{
  "arch": "transformer",
  "model": "sound classifier",
  "dataset": "short read English sentences (LibriTTS-R)",
  "train_examples": 26041,
  "noise_aug": 0.01,
  "time_shift_ms": 50,
  "n_mels": 64,
  "hop_length": 160,
  "input": "log_mel",
  "spec_augment": true,
  "win_length": 400,
  "targets": ["voice"],
  "num_classes": 2,
  "norm": "layernorm",
  "norm_position": "pre",
  "activation": "gelu",
  "mlp_ratio": 4,
  "head_dim": 32,
  "fused_qkv": true,
  "bias": "none",
  "qk_norm": false,
  "parallel_block": false,
  "inner_norm": false,
  "moe": "expert_choice",
  "num_experts": 16,
  "moe_every": 2,
  "expert_mlp_ratio": 1,
  "experts_per_token": 1,
  "shared_expert": false,
  "subsampling": 4,
  "layers": 12,
  "width": 320,
  "positions": "learned",
  "pooling": "class_token",
  "loss": "cross_entropy",
  "residual_init": "none",
  "optimizer": "adamw",
  "lr": 0.00073,
  "beta1": 0.85,
  "beta2": 0.999,
  "eps": 1e-10,
  "adaptive_grad_clip": 0.1,
  "steps": 5900,
  "batch_size": 256,
  "epochs": 58.0,
  "lr_schedule": "wsd",
  "decay_fraction": 0.4,
  "final_lr_fraction": 0,
  "warmup_steps": 590,
  "weight_decay": 0.4
}
Rows from expert 4 of block 7, named by matrix and row number. Rows with one number belong to one neuron. Each number is 500 + 50 x the weight over its row's rms, rounded and kept within 0 to 999. All counts start at 0. Numbers have three digits each. After the name is the row's rms in percent of the matrix's.
# up: expert up (model.blocks.7.mlp.up, 16x320x320), inputs 0-106
# down: expert down (model.blocks.7.mlp.down, 16x320x320, transposed), outputs 0-106
up.77 100:460546590488446508474558500484467523601515467360445450482498468486485404529460520481561525556454532549459436497498584536517408408534487516469443598470521457398467525498565515550498536542446577434460569518545541497490553465416532476397531540483581530459611476495557537544595466541536519567504577510503512554608442490594453
up.78 095:533452529457407526502537505478452541493534513493442509429459560462464572610463498450404464421556445443448542423460532472453478573549442551476544582494448513576488449510496545513521464441549534535503585449493538532625569582545384564462440534496495482459472416508483403432559479569517520435588509497331563500473485525518453
up.79 098:504486615539458512498489481469510521533570539502470480530425476438417505532492480527489523524478559508448454504512522495407455474593458464548483451483639508541485432509417528425487453521614484519506498483489466498533579517521506464427546539562517536472492493545516492480407403475525440568580433477441429539513554492496457
up.80 092:521535394560497530504551526465458518472478490519535493497436476526524512571452538481457529487411566550478526500526521533474480435471467483476587539491514467570491506558640527599507541511495475461503469498565490509551553471452487557405578553531468473476546523481516507478333463481532613538502410448551535512490439439480509
up.81 096:487524483551499530560604517504501454479505466474512671504515485499518508502511501423540380523391512553518504448449486494490542540532464394497596513501480567562486461467518584488514464422427456468455527498477563494579459510600435570462502499498423494546541437528518501556459551504549586452488539518516591616597510491436517
up.82 095:504517428424483406486573470471573507505456479510391502537508509469521554484640534477437543513515510467475611603441477536528533548433509505359465554494486494453508483423487500639483520521480620502559478537560476520481525509522623520513521453471587520513481509593440564571461499446499581479521527538445418499533487590472543
up.83 091:558517544467563526536379489515508582460530460510464549475517412496489466496402565476486492538499448558439647427528456555587604418448447503566458459536529354475484385542546446476540530505514580458517523581496473499501565485511572504491476544509470486478509451464494519605528538545587470454494583448507514516473530567478533
up.84 094:467469449537476569520532454550569433542554535568478475455497452517571487403401483583481530468562560483481458522554536451553499472432450478373508459523556559365476407467485426483516536451485488527349594470557476476488535519517545548443471565490516534445555575539479531507457474512500399551509548438490503552464616589569520
up.85 098:526478418541513491435530444512555562492514487488467464564462544457577519510600528516546566505477480541504488514414403499567509398457490506459469470478460380527594462538559503486431484527543473546579524435465467514520476461523544488558492425492480538467505499512493516479415526584471519484537581504512619552513549527472515
up.86 091:484516545478518450453504512459443517502513567624442585465515464405523486542474559546582491462399541468481395486383554481509620539442445455618530492411502487504544545418475528532459458531498532498608459453423592532562457463447426496526504527593462438517522377529498515467520512579472514469526526499443487544447596531456498
up.87 094:560487531486509477533405568520506507471511502531483391531577432541436466509552472484458477553501533485492580459449544489410464578482529590478477524494470545488548394462500462420482506402504537443446466518542443503611478557549426469531493445539509461466500465532565488437511522442484465486427500436432507432510566569416570
up.88 091:465475504481584528523419363575421514483546520490490581568543575565448585405527466580362515476484452470440491534535463528509562568542444558546532472557500460597482454538566445473583448434391491543551518449511497545531473469454447404467447518542453524456547548500528490497495521553440452508477478550644576443503473643518526
up.89 104:414491540511465513606532529540493537424582473525550568458444535514445545426496478613492484561515497493439478445476528475420554506454418473510477528576357471580538489503534555446517528507434566548512517464450504507546440492499451451457523582482513474496495484533515551476545506424481524471459553497481484568412503492448508
up.90 139:564534466518452562489548516585503526436461569528590583437564441489570505496528538542420415519460526465516494577571387511616464519546522549420540531585496459434485493422418482484483489453507486389536513454452431505532474477492554508539508539448454601556507448506427452542501552473575513478580521500499591460535576566511519
up.91 098:516546485541409538463541497441443518558465491498500445462478586543523512450506415536487428494506550491506537518582539402455484552442493518475587452450478518492494608482502484498463422556452527503574467534505414451504544463560558532485602529469562520459517558521541531423465519530493420461519459394536424549501542440523570
up.92 111:468486506518499436474563498507513429485529388421441489503457436466502522566475381501550413573527541462513485495525489449404577474558566460539514536521417502493478449514407448528525460444451506504518531436499484468475521452547466486463479437559434519480552545487425495503514500431444485418507506485421483490569440497443503
up.93 093:452526468476493538486520479529505533466490495501506449463587465538496405461491424577428507432452583525488416550429513409502509437526419516496602395466502462550434514567528561475407531518546506532504605509510513525506454605517518464489479496559490460472508418560503490456482510442415526434534517452471473554471502581395456
up.94 102:483546516454501513515459481520486540516501514539487543497571482494424510553522435438548502524453432509492513507460440459666513489536479432451537488463532548580497442468491509473543508485440535537597522544477520482472516519481495452500533457496500439584624471523496562579553478560576545590534417538416488414395506416510581
up.95 108:587539475441478467543587507473426470467506397519528492484426476422437495457464460586503503503492515520372495483492552414462522563515472425528512439591563439536443492448522447451476554485426481425537532428495564480550456449611524541501561507512423398551567481509552512495442462415474598541343442441503508485528469489439599
up.96 099:434521538462470543502569505370513462492443361535519590509410486446572528487535471493485511557438544555500528513564539518501487498473502518517534553485445563482460425560478539508538397494552449491528503486520552407492551440432452452499490565528545465466477455531377504525525651411459510416469409548431425428509529572392491
up.97 091:459454448546395470460517487515465518499431507445513569478489469554466471500430443562500552461593464611515540494595474497527448506530482543613498491429503544450475488477534514424527538446580470451544489506520592490492535433527419495487463472452476475470497571530487537448567542522516462495540506506415579560446501529476620
up.98 086:476577503514542502509517461459500522435503631376569451548426533486469443475615483427545519478505536466507541473440517515495404588461486432477444419403475580457528431558526479580521430473503445506444526565477502466458430548466454490486602512557408474518471482480502491462502460489508510561532563602523489539425446481517526
up.99 099:518394463507428521536485455443502501442549457600490558529536497400454461408376479507554549492533449568456529501555490518541399507478456598548508517485422464520449421511465463504462456571454483475486604535479500425491511514380458518486538588477555470457585511543405494481575522530499557468550526535541522480535523494468497
up.100 092:402551503492537499519518532523535408508497521563507573505518533522482472443492541376461479488441551635480583506429532520552442540447503557491442553483509453414507481604431610447462497528530477374512525419441509589530405544558497508509477460519411422534443471562471589470528537541516561528535561514469542473453483510641509
up.101 089:500541493524480529583466527416686530530469442513508475614514520451536527481479443553585552528528543533549458472511436466508402539494444358510472526462496452476504478496548452522517448522522466494459546488464483541527590520435463516538518448514555502525453466495423599581506441513553557481505498451438527504541450519532497
up.102 094:445593509449504438483495572489574495512502534482497476522490539515485520539469494497509460489543560498383475514445572538446498421448436475418464553407490469515469525415495534494523457408436495408474544502507500552499494473427464472572452586495551488399539493445460550464570549522485495474464530499440545491492476554429550
up.103 107:514441505542449517498483515552473427592612488469519368570452492429425528507472486496447510430449420507446436446475519447476548518538458385507554372536488432439459511500543515486531475443548548474530519444491491353502556524575528519482486422594480474531429635486475508583514420458524470567539540457441504510383498502537560
up.104 098:606546470501540512523427519493546537501493580472352512538460518578479486479568474480488456579493444446510436452534558424456502481626432522521616494534479456438509448497504450486501576494463405587521521523447504466492482487488445531419521509538485442537467481489493480456512391494479488554543428494524508505469455513443465
up.105 092:516500545513525506498552493499452539527489402547550546477537462503521611475446467521539508491419476560466469473453609467430590495534507496484540450389454493529485516511458441502411507543568452525486460423497522504438448410465489460538526486470498499516482413578471504436560512530452572508494503425431587443523447538535506
up.106 095:478416506491481542481428579556545489428548496588536490582566513450483359480511525505500588478452431500464390547483470501446521547440571480515584516396472568467517492514476449518447587508450397462469548507544507451595532531555460435397526476475479547494501551574378534547435519485480541559546516553506503520474569425525555
up.107 100:511585461590542424500563548465498458512520429431429485543409461389489528394522476443508474511466580503441440533497437482427513527511495467549553420541535451568497466558515502483542411499498503477445528484543563531551544492476498522568483508542459425448476491666487515473549445514516395534491477476477528459477561404402449
up.108 096:482425482599517500494406511534555481515514505518499530445438497470499511555528502639546463552519492536520524530469489446542471500542554490590530471448494586430479422541507499462557548502475479469521554541436593499528560444511483505458557521500548507527473475502509518495566501485524439499463526459550486475479401482517505
up.109 095:481566452450475394528527485500491541481481516487416487551575582494522494542449529449494507510582493587589496584552413555379544561437438487493475582502300455498463519532597522464529516453505467589491390606448461567457471507531478486519445413497485556391476435584445546481442567484465548487533454460458558555494561460461455
up.110 104:548534518327465487536521477596527508450499474459441460474560457518537524509465490472504577501502579566418597572528438555431470442570538510501560541475372612424468444548449483580569467462506375471473535512443484517515506562491464501589510444498456453461459539467557428439487443502466486545525500537457455557454458506504500
up.111 112:475483499441545491563504501488464485479550485444603477514491456510460563411440455414536478581413488528416502454536603483469503509529475478495542550498496542472483418641448479543459481455397537546553588456478510518470454554463403457531511502596472449521517470561569453471468482442472499585434400495447500504560435465451614
up.112 091:602512520434534464526480562638475402506539471471600485617405439562484566559470514575502604463510462571484542538479562478494630490469485520478495472503566509512520470444560533456493395564562585433402438599545527568508525457491415560458612534457545459542560427536530491486517452483584489504502441431380481451576479439486553
up.113 096:595415516463489417560488437471512462453496541603451502446459449477522568499553571505527436481581537521554509540492394440505491491494525461386497578497529469463628538554482492616502564540527513435571529512519572381471541532497469540491559411472541550561553430601467575596613469472506438527488541580583524536550539530547467
up.114 100:533536549547514513531528594556419504521660414525464506572447452448543513514544572450498421463541396504524499495441536526535598507521458561443501530489462561510469469525546454504536553508567511473568470450575530501490534523497549558457628514516532471554511529532451610464481506565569533492476516655432378502486568520473467
up.115 092:513427541500549547473423471537439483437431444483421489569501423460477550509540427574442436391500447479497497529458597552558493564414522449551482560528544455527441418479423416558450437486570434470446468503505470504430515577492505487570498440465521420596471523489496535513459500603488552578504579446519603443512468625518502
up.116 106:553432487567523474547477518575395539502539492512486440496382425562563509518491431412528529493465457508457563491517545450474443541479574443446470484463517495540463553581524458517516524479565454540500430531441523482502525491525550488404450401474515437570594611605484473512482599395507508539454554533459462601567399559482431
up.117 095:441514485519469357449493381455466488578488513497407542498492543537520539531441522549511518500444473524485442477491450502542548526465493422513539525368564524538479403516543555527411419521551553464460597508435464465451517518474543463495503478475509442446515478522490497488475479527564521493496559445443476457491478512422463
up.118 094:426517506517494484516452509402605499422411610451470479398498476490581416589466411533544440528465516442469508416545541422486523532490538535496545493514526429568423497547397576535504492417451464495485530543451493586448443522427413590457521548484464524520511474574544420501455521548359534437469527493559397518523500552575530
up.119 090:513437451443545469491450580486496461512464485390546435446494549615480555604475540553531529506447531559451451440532424463443534577551478455447516470446542535489422515501505505480511404540513528500486479527508583570497631489481547498546543502525569524522439433552429437443545490505568432483381499460530565597496484461473495
up.120 090:514451588513407515577418491462497507559473504527570477457522449463447439497528468443577488473562541452587463453444599505562519586432516504488430471455502538584444474428531494474495479459502498561564646518540538534448456503485459511551455476573565423524508476552482634495470578520518542528440491504559492472539539620490451
up.121 093:466509545526489477590426557459521469506472470546454484497471548527481456610515455436454502540574527470594522469541467462485549429619541456519563535478507566534482528499493498421506540491537519566487476506462532507508372443627611453560534539522488520588431533568466501472395478430498499464561452523489485520500534447565584
up.122 092:456422513551517511544467467452462504462523507463573480484440555452539460546497547589396519572436502558470513477529430508454455533532434491466542522411494505490494499477447421529602600579468490501407551565524502451547438430422467490405488472445491558455539483500555515497490478601541534455428513455513464430571486571551433
up.123 092:503485465596433429539605498543354500454549492509398390498531492560484555464521460438550493438627448494468540516665475382461427362484469438546537489426535500478516462578450406514490479515440444555487543505503333540500492530479438593552460498489488442432474534474528468522519477516469493505416448476540488469544601542525513
up.124 108:522490455549545504468512417405483527585444580550506551485497595548527484394510558526481515517534531533528533528474517496541438489483480614508427588485419475546571556466488458400463471461449460454357508536496514501422522456453533521527498563502551543519426417516507520541484469538538482389603534513452522461461501584514492
up.125 092:449529419503448364444462452469436479507484469458612543451527450493560422450548527502455522559521484536418617470468531487457509558474535452574495488481580504506514508473524499593504493516452598469493510504492542524538494587443465536455582533470504542486470498452528499561448475472499512541545549451565489466512406544547433
up.126 105:514541527480448545502466534452557464563498503450460414487415547499418405520519505433473488508530575530426622484444531392533378467467418494501477548531561535432503434443489417509456587422488561471509493531547529466503493486454479473459533542534524458466426550548465496553464445490484549554560433473500445513589583501541492
up.127 099:517492514533507457562469431631511480510476557455536441449560573492532476453562409534575462465501496479471505418540497512422385462591369477439512568509556491474412458549552563499576527479468469489487412578544581539576381533552439427524521521528495436424502502566495558459478489413469510458444514533477476525513458574586508
up.128 100:532522522482493490486480573471500528526503457568514474607520568561435475468489605506591418507502476534545517425538505489505526558538524467535459431542468473508475470528590589378436448557508452539406498454486405436557476518466548467495577436488612475507514514557503517466524492565552458512518420514466538532520470418499521
up.129 098:464440590474486438529534635484629617506411575525456554524503489568575437505434459457425508445496503464530518560472494553550491569533583573460470468419510493445588441465421423536554522535430431551561511468470489477474479572493446441458454527511506468387498466476517518485456499394416526533529465552454481466433509604594555
up.130 098:536367496474480592453489502583483518562549540425505438525412492498552514532440463481523526533536573429510518480538504461420533550632472563466536536506490486494428553499573454478426440477442548464524437405416518429527511506608531518540503603568513448587511512544513465493485517461446415510550498485437436657549505453617562
up.131 093:535547517573524536570454498511576597546492506531415478398497484473475498605594548496489603418474507553538378402489478574445485532550445500531531465470514477469503494554467458529543545506478504540422509445522460422562440375593467576463546505526393457555381529551481430511525513480559525566493526464487474418412525517555461
up.132 090:543466524459474446564505523449522384502546452629497474440449415596387500455537509522567473483558564462497491485540502494397512532478597490524451493461533439527598434550426500456466460604503574448505447403495560568533512467510631497494582408532427527534540573469457497520482509425484453551512537439531565484517483481547533
up.133 093:473494445424453414569462520546497449528457571536527508506513501547562424552610471603546420497511565571401483484485409500527552559522450444551482446496464456539485557457470496528491492535517510459541509525513465504539493545483555540466500505577517369509428567528533532502511423579504528549466506425443531538462471507559484
up.134 101:474461502514515365475591432491455453497476549513537445499535563481533446474430508492498518510475554446439547510548558554480541462534509426482578496482514593509523542486446558448494505511521546548555531425509505542488525483497515390452500440448521408575405511405521441505456435476526512536536543516457555526527505524477577
up.135 097:501509464544532534399558471508558564546530439561502458541431524479417511466634504594603514594518565492627578485622467542448507504520551538523515516395449457491540484449575475531479527508521472569541478548494544507505509471542526477472507433416440562482441432525437470465427542532494540446527472545490545415440456475559460
up.136 109:564533450559483480618442540496477469419540391437486579538435516521452472507520479477442496415509461470477496430582456455456538520562468489469591514490416535501490454409471481524527453479438521499400599453401520528534562519578418542516521367521522392544552430650511486452512425435511519520500459438536505511512406507487548
down.77 099:424515462510490509483393496412488537474433508467479497417492479498546486453525474400498455474480508404536508416542578443436487556519554553599516600421462477510521468466531445572543470489446591484416488559521524398507431504588440516499461510485525453463576533548633492472455526518548482537549478430548506395524454557461410
down.78 101:381446498505507516470483549452470501516541490462540481547457592552423569607497494484498603564472512573445470570536487473480560535538497577606465539485484385446614487605454448496510562472524526462493515472451566566458594415478473549410527520511472533484612451472555582496398539581550542422499449586552422491447516432446514
down.79 093:443570414403524521473458540492507540556425495540459478507438460513605454494480518509506563572445491475431410435514622518472493574573443533590472477485529536493506488519479524580470490505501495530544548532546462440539451565563468463469457486601495458534434481427535490460477394506492651412501448499607488507539485535481527
down.80 093:592489540475571579469522422484550480491543467333476565447486437551463532483487479478447445541529550474568483493553477504527571456470530479499556445500543474512432532461584486481472465445454542510538460531472492402521524532429500519376470540552448459372493463503521600477507536505535560482404412465463508521515406445502512
down.81 096:580502479554424506483477442530479496452495517491490454463451550570488373563527411442547545574550546505486487484495517565426503469513510470498529464480465570520459403521437415532500588548491487543490392494508474463504600506522514479559486532455464482588543481552431483444485582508530587495463530525527446400555443540525526
down.82 099:514456527560573493517465493467470441482551526486405450538492506546550448437478572475502548462510471488533516556459466541543445541493590593493573491420483509586501535423473513517475461501506442467555486515584464533533479399472560510512481518466489456632483481534622490417487502552477519480482458525508503384461544448439510
down.83 089:503497438554510567544505542557527495553484559534370422434463441507504498460428560490558564533529518466535391493471443548440443568560554499460601467529516505484521518456474453375403443527459431537565522538397527568477540561473540449565483388408536528484548453466520511539443443563398503478581452503536562612437517604481471
down.84 088:512453473445541518472489535444531464456559566506475440478555433558403502517484448423571524529575563460470516426447557534528428552548534525453476544609504482510608442514498390455641468474452506558492521453551449568467471507503547522485593548503479515460462525484433499488446497531435508438466557508452498451526470465468479
down.85 090:502498458510449495534462516548578496519514539556497404542586481510641523498547486549482473517517509489606395505555503530481563465542551564552576479552463592482468476502547476588571466518464406583551452474486464510428468465469424503507536459522490522492477529496467458441511441552533440509557430563548558446528461551527585
down.86 093:428512487623551448603456475446497541506447470482494452442482527464573449492505529473454531405512503460375492484497567537476430515462523433504522526469531423440568460493445478503542458412520496579560480583411555521616566502479529416496543562551484452547583439438487567491501479511486479491497513524460540516496394490527583
down.87 098:487562458554586549455487580497523614467515526497505444536509525503443571502481509568536520557464520525447502479492537526393467463501534568531503522489501479524562528579468431522476496508485525542570479593543536471463512530513600486551457518462576530515455497479458501534508474555515526449423567577455428539518527548573584
down.88 096:505560505452447540465475447527584497477408505477457486441544435490454525466498505432425546522594541524405500516541539456432506518485508523550518583467558532454499516521533585556579496483491387500478461527465476542435425538479475425579446476507512516537429468534422473506454451543499505512573414475477421533432472574565535
down.89 098:441548525408517491451575541507519560547493506484519445506410547553586477604498447547607627463468457499471509448509410616424450483496516465532512504506523566491368494562584384497524486440501601529551512511568410478475473536504451438492482367507444525524531417515527504440419455624529428473482501492568476597491602383429546
down.90 182:467489530518429450535476459596426451467586407449469462533556437547553514385554485532481474520445463470453585557499506516533514498488486426510546446497553477539475505507482549473543478445492400442521577477451563561513399466496528552550601562543443521521493553552462468527507610475464508457492474461432484569463540448454604
down.91 098:503523553475484502610475518488467498496487512554367483495414554518428452573542439466550535551540526463454523452451506480512562545476472577641508513382513474564499434491444483567504531488504504467497345465492543500499566464472417580558499542527516501573526449524467540445474460543539512486447504469555449518537426458438472
down.92 098:476536586571416420456438480530541446504470501497461424506455503583513534579530512545553581444571518481494457545582532427471438506511432514510556486424547589502428457515633446502500455520488516495513529498511487467449490564544501459481444483465531495530448546503499571497470470556521492458372542609612528513488487495542613
down.93 089:474448455461527525562495432476522513427465575523510406441504528475453539492486506507532522470477561381574582483499424463479406560495508420482507426551509510463475506502481505486577564532561508513590504531480502470487515535500504464491515500536554463351525461463472434487616505562524539479492471470501488544485551512502456
down.94 090:513474523437549540542536533497572580559512492461551435508438404433583489489566524526531528579522487517482530468453386462434450507426606387431545599448537558513465502449489514483510492506568523564381476464500581427514524526517424415460470441433546496491491466532485537480473522496514488518513426619504424552470436619518444
down.95 100:468556534553518580535477528528479525453584493494536546584522525503472451445524472509533512472545533496493467513505487439406445561479519553528493494427517587545462525573571460516497484495566563463523592486446530548529517524479458487504532434540438498532476552410438559499495539492504541486477395496463554455505506517532494
down.96 094:477538443530522391501511498540455405503462485483484578457472538523486547510498540547512476426526480531491535524458497532517518513427498626494576399569470488537524530537434409527449543553477438456447570443524443495579527521580504523493529497474541538397604432476484490576516455434447443451568381487491487599446488441485606
down.97 094:527511582423529470533564543513492530493505458489434563577409464500503495535442452472488533457461500558457533505522508396502448448507453483430456515509390531544521490528440448566465527431546452590423454484529526516449466519505574493540518451558494559464532433469501537467482478473489575498465578526462457351466492487623523
down.98 089:473585634460544583469487511550529493548504436556443476482569472516487507603538434427431568586596519640511502480369493531439509583541536505534538569492532451492525479570479500534455583547492531451468470481503548565475529473382507484500513453563525537470475518462454511467524543484424545535595474470483429539526503571455450
down.99 114:446477429600480432485453522526479504453501417448539464569599463550568416383491510508469497480472521516498523584560510517530439549480499612455432486509515505530517499529456454426546445508468423462488534485507490560431456477469507537530564557524479511441455511516513485545581481484517497466519426447579550460423480446477452
down.100 088:502514613517495554554518511409427568499497539463491539401543555565486469446503503487493509439538442505484502508472541590524473493359522649540489477530500523527480446432485522512503517548483478561476566519490582604493382458442482485539449430473460545553452370551491506464475461527472452492538569473436364528524499467599479
down.101 093:505547484490572509454463539488434555501582500546511516469389526486474491514465498409483531522535450554529499512399499474466487589455454517462491545473461588414507610489455436491535442564516536489456480531441549423500548491421472480480451615562474527508506532496585379489477521462502526426463591436555508523532471529480411
down.102 101:510514489499573500547454497484452584403539676521490483524485506425416454517411538482561439430490447474483566531563509501432528369477556634496498468488467461567462477483557488505456465461466515481488535468517535576472474484543523411506491551522471513585529461534517427561402502426537414517557469472501514512573525454522547
down.103 091:531473476360509561562527602545489426483514427504529504430531576488511410549487538451513487493515406565505482510472558523532527570420469559481530468458419517520449518521529502421562495468513563562581432492456499523558451511511493493409492515465540560482567464442547552565415512607541479462545570512553436518553441569504518
down.104 094:574540541579535562558471615525505504562447512431473449498478535627416452531514486442568501564461585489444425378498600532501584488430504521507460523573536489496494542624450509482498558446543458519513502537518454373471443479489398641452461527501429425548579455477509508484587506468522479506472488444560506491508599460458433
down.105 099:547530494480397471499560505476509513586468514476515465504347643538489421591466463413530444549558474580407455472560508436430429556430519554535440485516466504467430513503450491497525485556499484579461508442550473445619418577496513453434487475523544515566571500499470523450508457588568498506537421465518520575433441462421463
down.106 095:618494527538444454490485532467535500611520467540542587432504510545524540514480394431499533540499432485464559542412377531508487450485536495484490545429445430464508532589544522409545468478453529506486536433517514529542465444502558509521457452508421499520436463423554546486556445440438416539564468428490505457580516516483537
down.107 091:499605532456473534565543534525483470526547441479508561513420589504414505455513581439518531542518534554519459414468509451503644519449485529557568514490415494567584523544401561549473529512473474485476461478495490551561514508548518431533452431405451395611523403550444465454505481523480479494414490472494585495572531486476515
down.108 092:484546508616477452497528315546460621538515452552540528479546496456469499491469508459535571512557443538545518545480601480519437550531481389510460584509525538429512442469553456492462474517560601517424526463488481447534502461490512486561420401597559537469483426483556568523501485547384562482476465499550505527627452492562405
down.109 088:497473467471568530448547543490448511503501517522535580513476489484537552495454499522462481442475469449554464559485560442492420479561516558536511628377476469555565489503513475535499474442529492458556503532484529483485472548470508536572492547517468497538390473531439610466410448413442511466395504581515424488542517510490478
down.110 098:468454563496502606490528552539512519529455609516498458534457567530460527458416575480512504554497470481467417382519493471484418519479515531558488495464538497489419449539542351563545488571539517514506485497478500455586488525502468489547314528444518426521524501524551518462524505502545610488547453498515387466586454602489473
down.111 096:574441535509521491573448476472485520444556537521589524502525517526516521577487573598486492429491504488488565534539481522489571412485553534449648483441425548591494492625457453496517485472555553494540472476589449542519471474478507369483373481489500534541555434552491487574562490503462496531536553592576470490508421549500491
down.112 097:566488529461453477463453487525460525475473496469502518392492480357573525559455443417548538523483546529521576379471585509544564596507434553560555532541507530587512575433454485498539466449546518535505552522379454445490474562526442508529402516424500516491444528562565450540532510604506579492516479531526467411516546485537491
down.113 087:524414483613577464532529436458434502522529422510471495556501526382521626468459488535509574562491587439471534492517428442508430490525544413580579579520478497462512579431477502498548569465469478535525447572461446546504539528520497487468486509489523475371528563509405466376479478550570460460521477457571425538497496382503451
down.114 092:472539481502558522463531586503566537480468458493526523565472474480493482458470472490507487464425487489375569580531476516500434497542534525541554501463608533458542483482450488508530522434465517537466476471536473465440436434541531449479523502550555480391420479519489484550576481504577457441437511441530463508486438514507476
down.115 095:455533427467456534590536549555531536478479508500437502591514432530498515441498428509505438509331428515505427531527488492413554457582490521437495389528468481530496454575499432481523550574435537524462497564490492459502542511483564468494523509442503479439454451460527435474530572511471617474446509531488407462398494544434455
down.116 091:426480474574493474460408534435462516565534506429575465582598365554542431598601511561503522522492568384504459551577405392551478486467508589555444475482506506495491439577447472475528545446400447489470467539471507465536480616488525519457523548549545526475504562477545548486539458416551490445467441487577520421492425490395597
down.117 088:558592579504538600429523453416476533444450488466479556525389547513553407591487437530491518484458483491441469549471508469462548485518524441495551383474534504435528428586520495470512416497503588527491522493476496515541505575420518543586465509392504499538451447547551562513476439449478475470532471579467510550551497491513592
down.118 088:498524455547504409457477549508466478555471543604491508541489572520439494441570428473550522506490439525400477525526539514414524513451523473515422440536476582538464552543567604505457486471433536574465502553453514522627574435569438512532517459535519509437550535429537516522441514455472553530523488483596523619501498517505423
down.119 088:473508457521486548561455481523532565484418404555362495540475494497474496380573538473526496505492518492519462497423463493477528532467491434576495497524521490506451471449521471517399478465540537445550465541527449388504533576479507477549515600549504468519545467472503417549509493501591515518468525522544484406472489481497526
down.120 088:427495440530505480491458502440484584629451477504480441468566476530451497473548522521553463527516578543440407469518434473456470490496581571577490467518519482468455574454432435447506461431476526452449497577505533485326588459514535387533531506482555547510379427464525561585458562447573492587416496383557452479478473587459521
down.121 088:420470475420467530499434571496467475521541516497438503457470564549413666496492497459530378399452582594432485484431481426460460520445460409455488486449593546575578518505558520416567519524483501472543505502547473493521546468518548473445589474540481400564453459488552529471552550418584497436509548538528492486479521466487490
down.122 087:491556398521550505465606461496462427574487449377484506577504606448513457537447447497523486531578519404512544438535407555461544476568575547518425419481487454493536534571576620507466447485463549545544552537455473429411414580436482512454421429554444450475529418431505425544477437478547430496515490537492409524484572462486496
down.123 093:545463562493502486373518520472519494517535474422476527447440459456464558512566493584495486437494623469584536382520496535460360551492486460522521514468516444432496492532440515411477476468507522479552533507510419551483420489516476577467468489508504541418465510486470409520478497449556495526572459516614504525488394488418508
down.124 102:533530525508478515488394504496541576530502399409531524457365556496482507461469494462542564544508501432504492494529600488445418598442489473479524583481628510554491434554473594535464438502485530567484419480454514453556470495546454578491511559451472561523554451474510485462524513485427492406406535517508468460419577437488482
down.125 106:488516558477468592504439483546509480560482459508485539516463574532541562602496430444541498471500488467478423419523451517399525499484478563551517481500509551459564398488511498523550445483507514602534476479436528454477436457495472384470454482434500560578559427510498516496422528555450571544513493486625427466530510524504420
down.126 101:550495427504578457462502491509465551439407454549588478560553468503507557428486448490579446408519461464544513583507521563596513464525432527524524446453544567501479476522536515420488492484448520576389514522457438549527500463530455510469588514700511560552465442499424551523491499440447514507506480478570520510480467502410433
down.127 092:565532520480444480455460447532389511532489434512399523494518549528554502508497547518446477513523492463397519505466483510589482592498547460513485453385500466581453441478407498501587529492466580466456451550546397381489575544540486433503461527481535466524496451475430452465535511528474483562399496505533525470515550550474395
down.128 088:531515496476443524466515475507548525542491552533451572439473483527552584530498523526466557557566502380437542506537515418428525406570527443591492549487449594513536448444473497362458542529565588522532536535528512545569512509503402388515534496457489496486536471482492508483531491495425438537463418517492511545507472535531400
down.129 088:470570540545505453537431523576472471411465488506479510534514457506510383556512547482446492506491444402492534652433517488482628533516495633438472422395580524537526529531540451451462513569489487414498492544455480546451574617391502473495485503492516511500539525416418468564464546383468471481523577434502520457452510559565487
down.130 135:434538515576498445473483564540517468404599517482523511497494448622561528431587462508511565499499518477543530577460432496492499492517497616560500498430535463527497519488506442498561417436424459467601545459431580548457473533512510561509593591571487513497442512462556569464483524516390510506490473475540553545500479463478548
down.131 095:514554485443431517495493562560482436550558486434522519432523468490564467547531469514474484447479431492497513475559530525463545527525542470458450443406453468512533572520495490476457571507489418516546524546509547482454507470573488513583524524475401473500555443552584567512483505469453450461543551520478545639457452514476380
down.132 084:560571557555531526505481437467523587395511540507474437468485479569488531436574458493568466483569504451529541460573532530514549456558538470560525484538496458440550547513421458527465472477498419560487469586515477413513427490513478523468560430582462468428487473568490344560387473457422468591574574463479379604496444529494468
down.133 090:517506582515389552498605577497476511492491499498492556476430571508505465417556498468509523565439474562512422572439483532474497515415549431516541494420571396459545552445451411526548460562516510497530525548467531560537436473375439428552550448561426522482503457498511578538486481525435469527512581518531523561467450451525544
down.134 092:539557443540546442536446522560457533487487586465444475417549527409528508640489456538523458484576484589408504473501571592373528479464463480418497555564529471528447470494522426501537548492470495496532616511454537478458458485428533483336447470468525445531530473505491406480432522568437507476443475462542554554498470492464395
down.135 095:513492573411528462566540495428467513481407586417457530506485476472411418485513458458475557435498441430528479408501486472466417531393538436455530452501583513527603519485447536469525446440552523467480501509413532489447558476513434566507460440430481443531508457397475543480443478390440468459559451465419423524522524567473447
down.136 087:450546568530496492539436538513566507487483502426449400525548452514463501538450557478504535483477558413398488575540591453529436612513489588428433475438450539432518457482518470479472485479451412480590576405506480520524386451512470472541550503535489621505455526540526505535641409522511475590461488485547529466474479572454516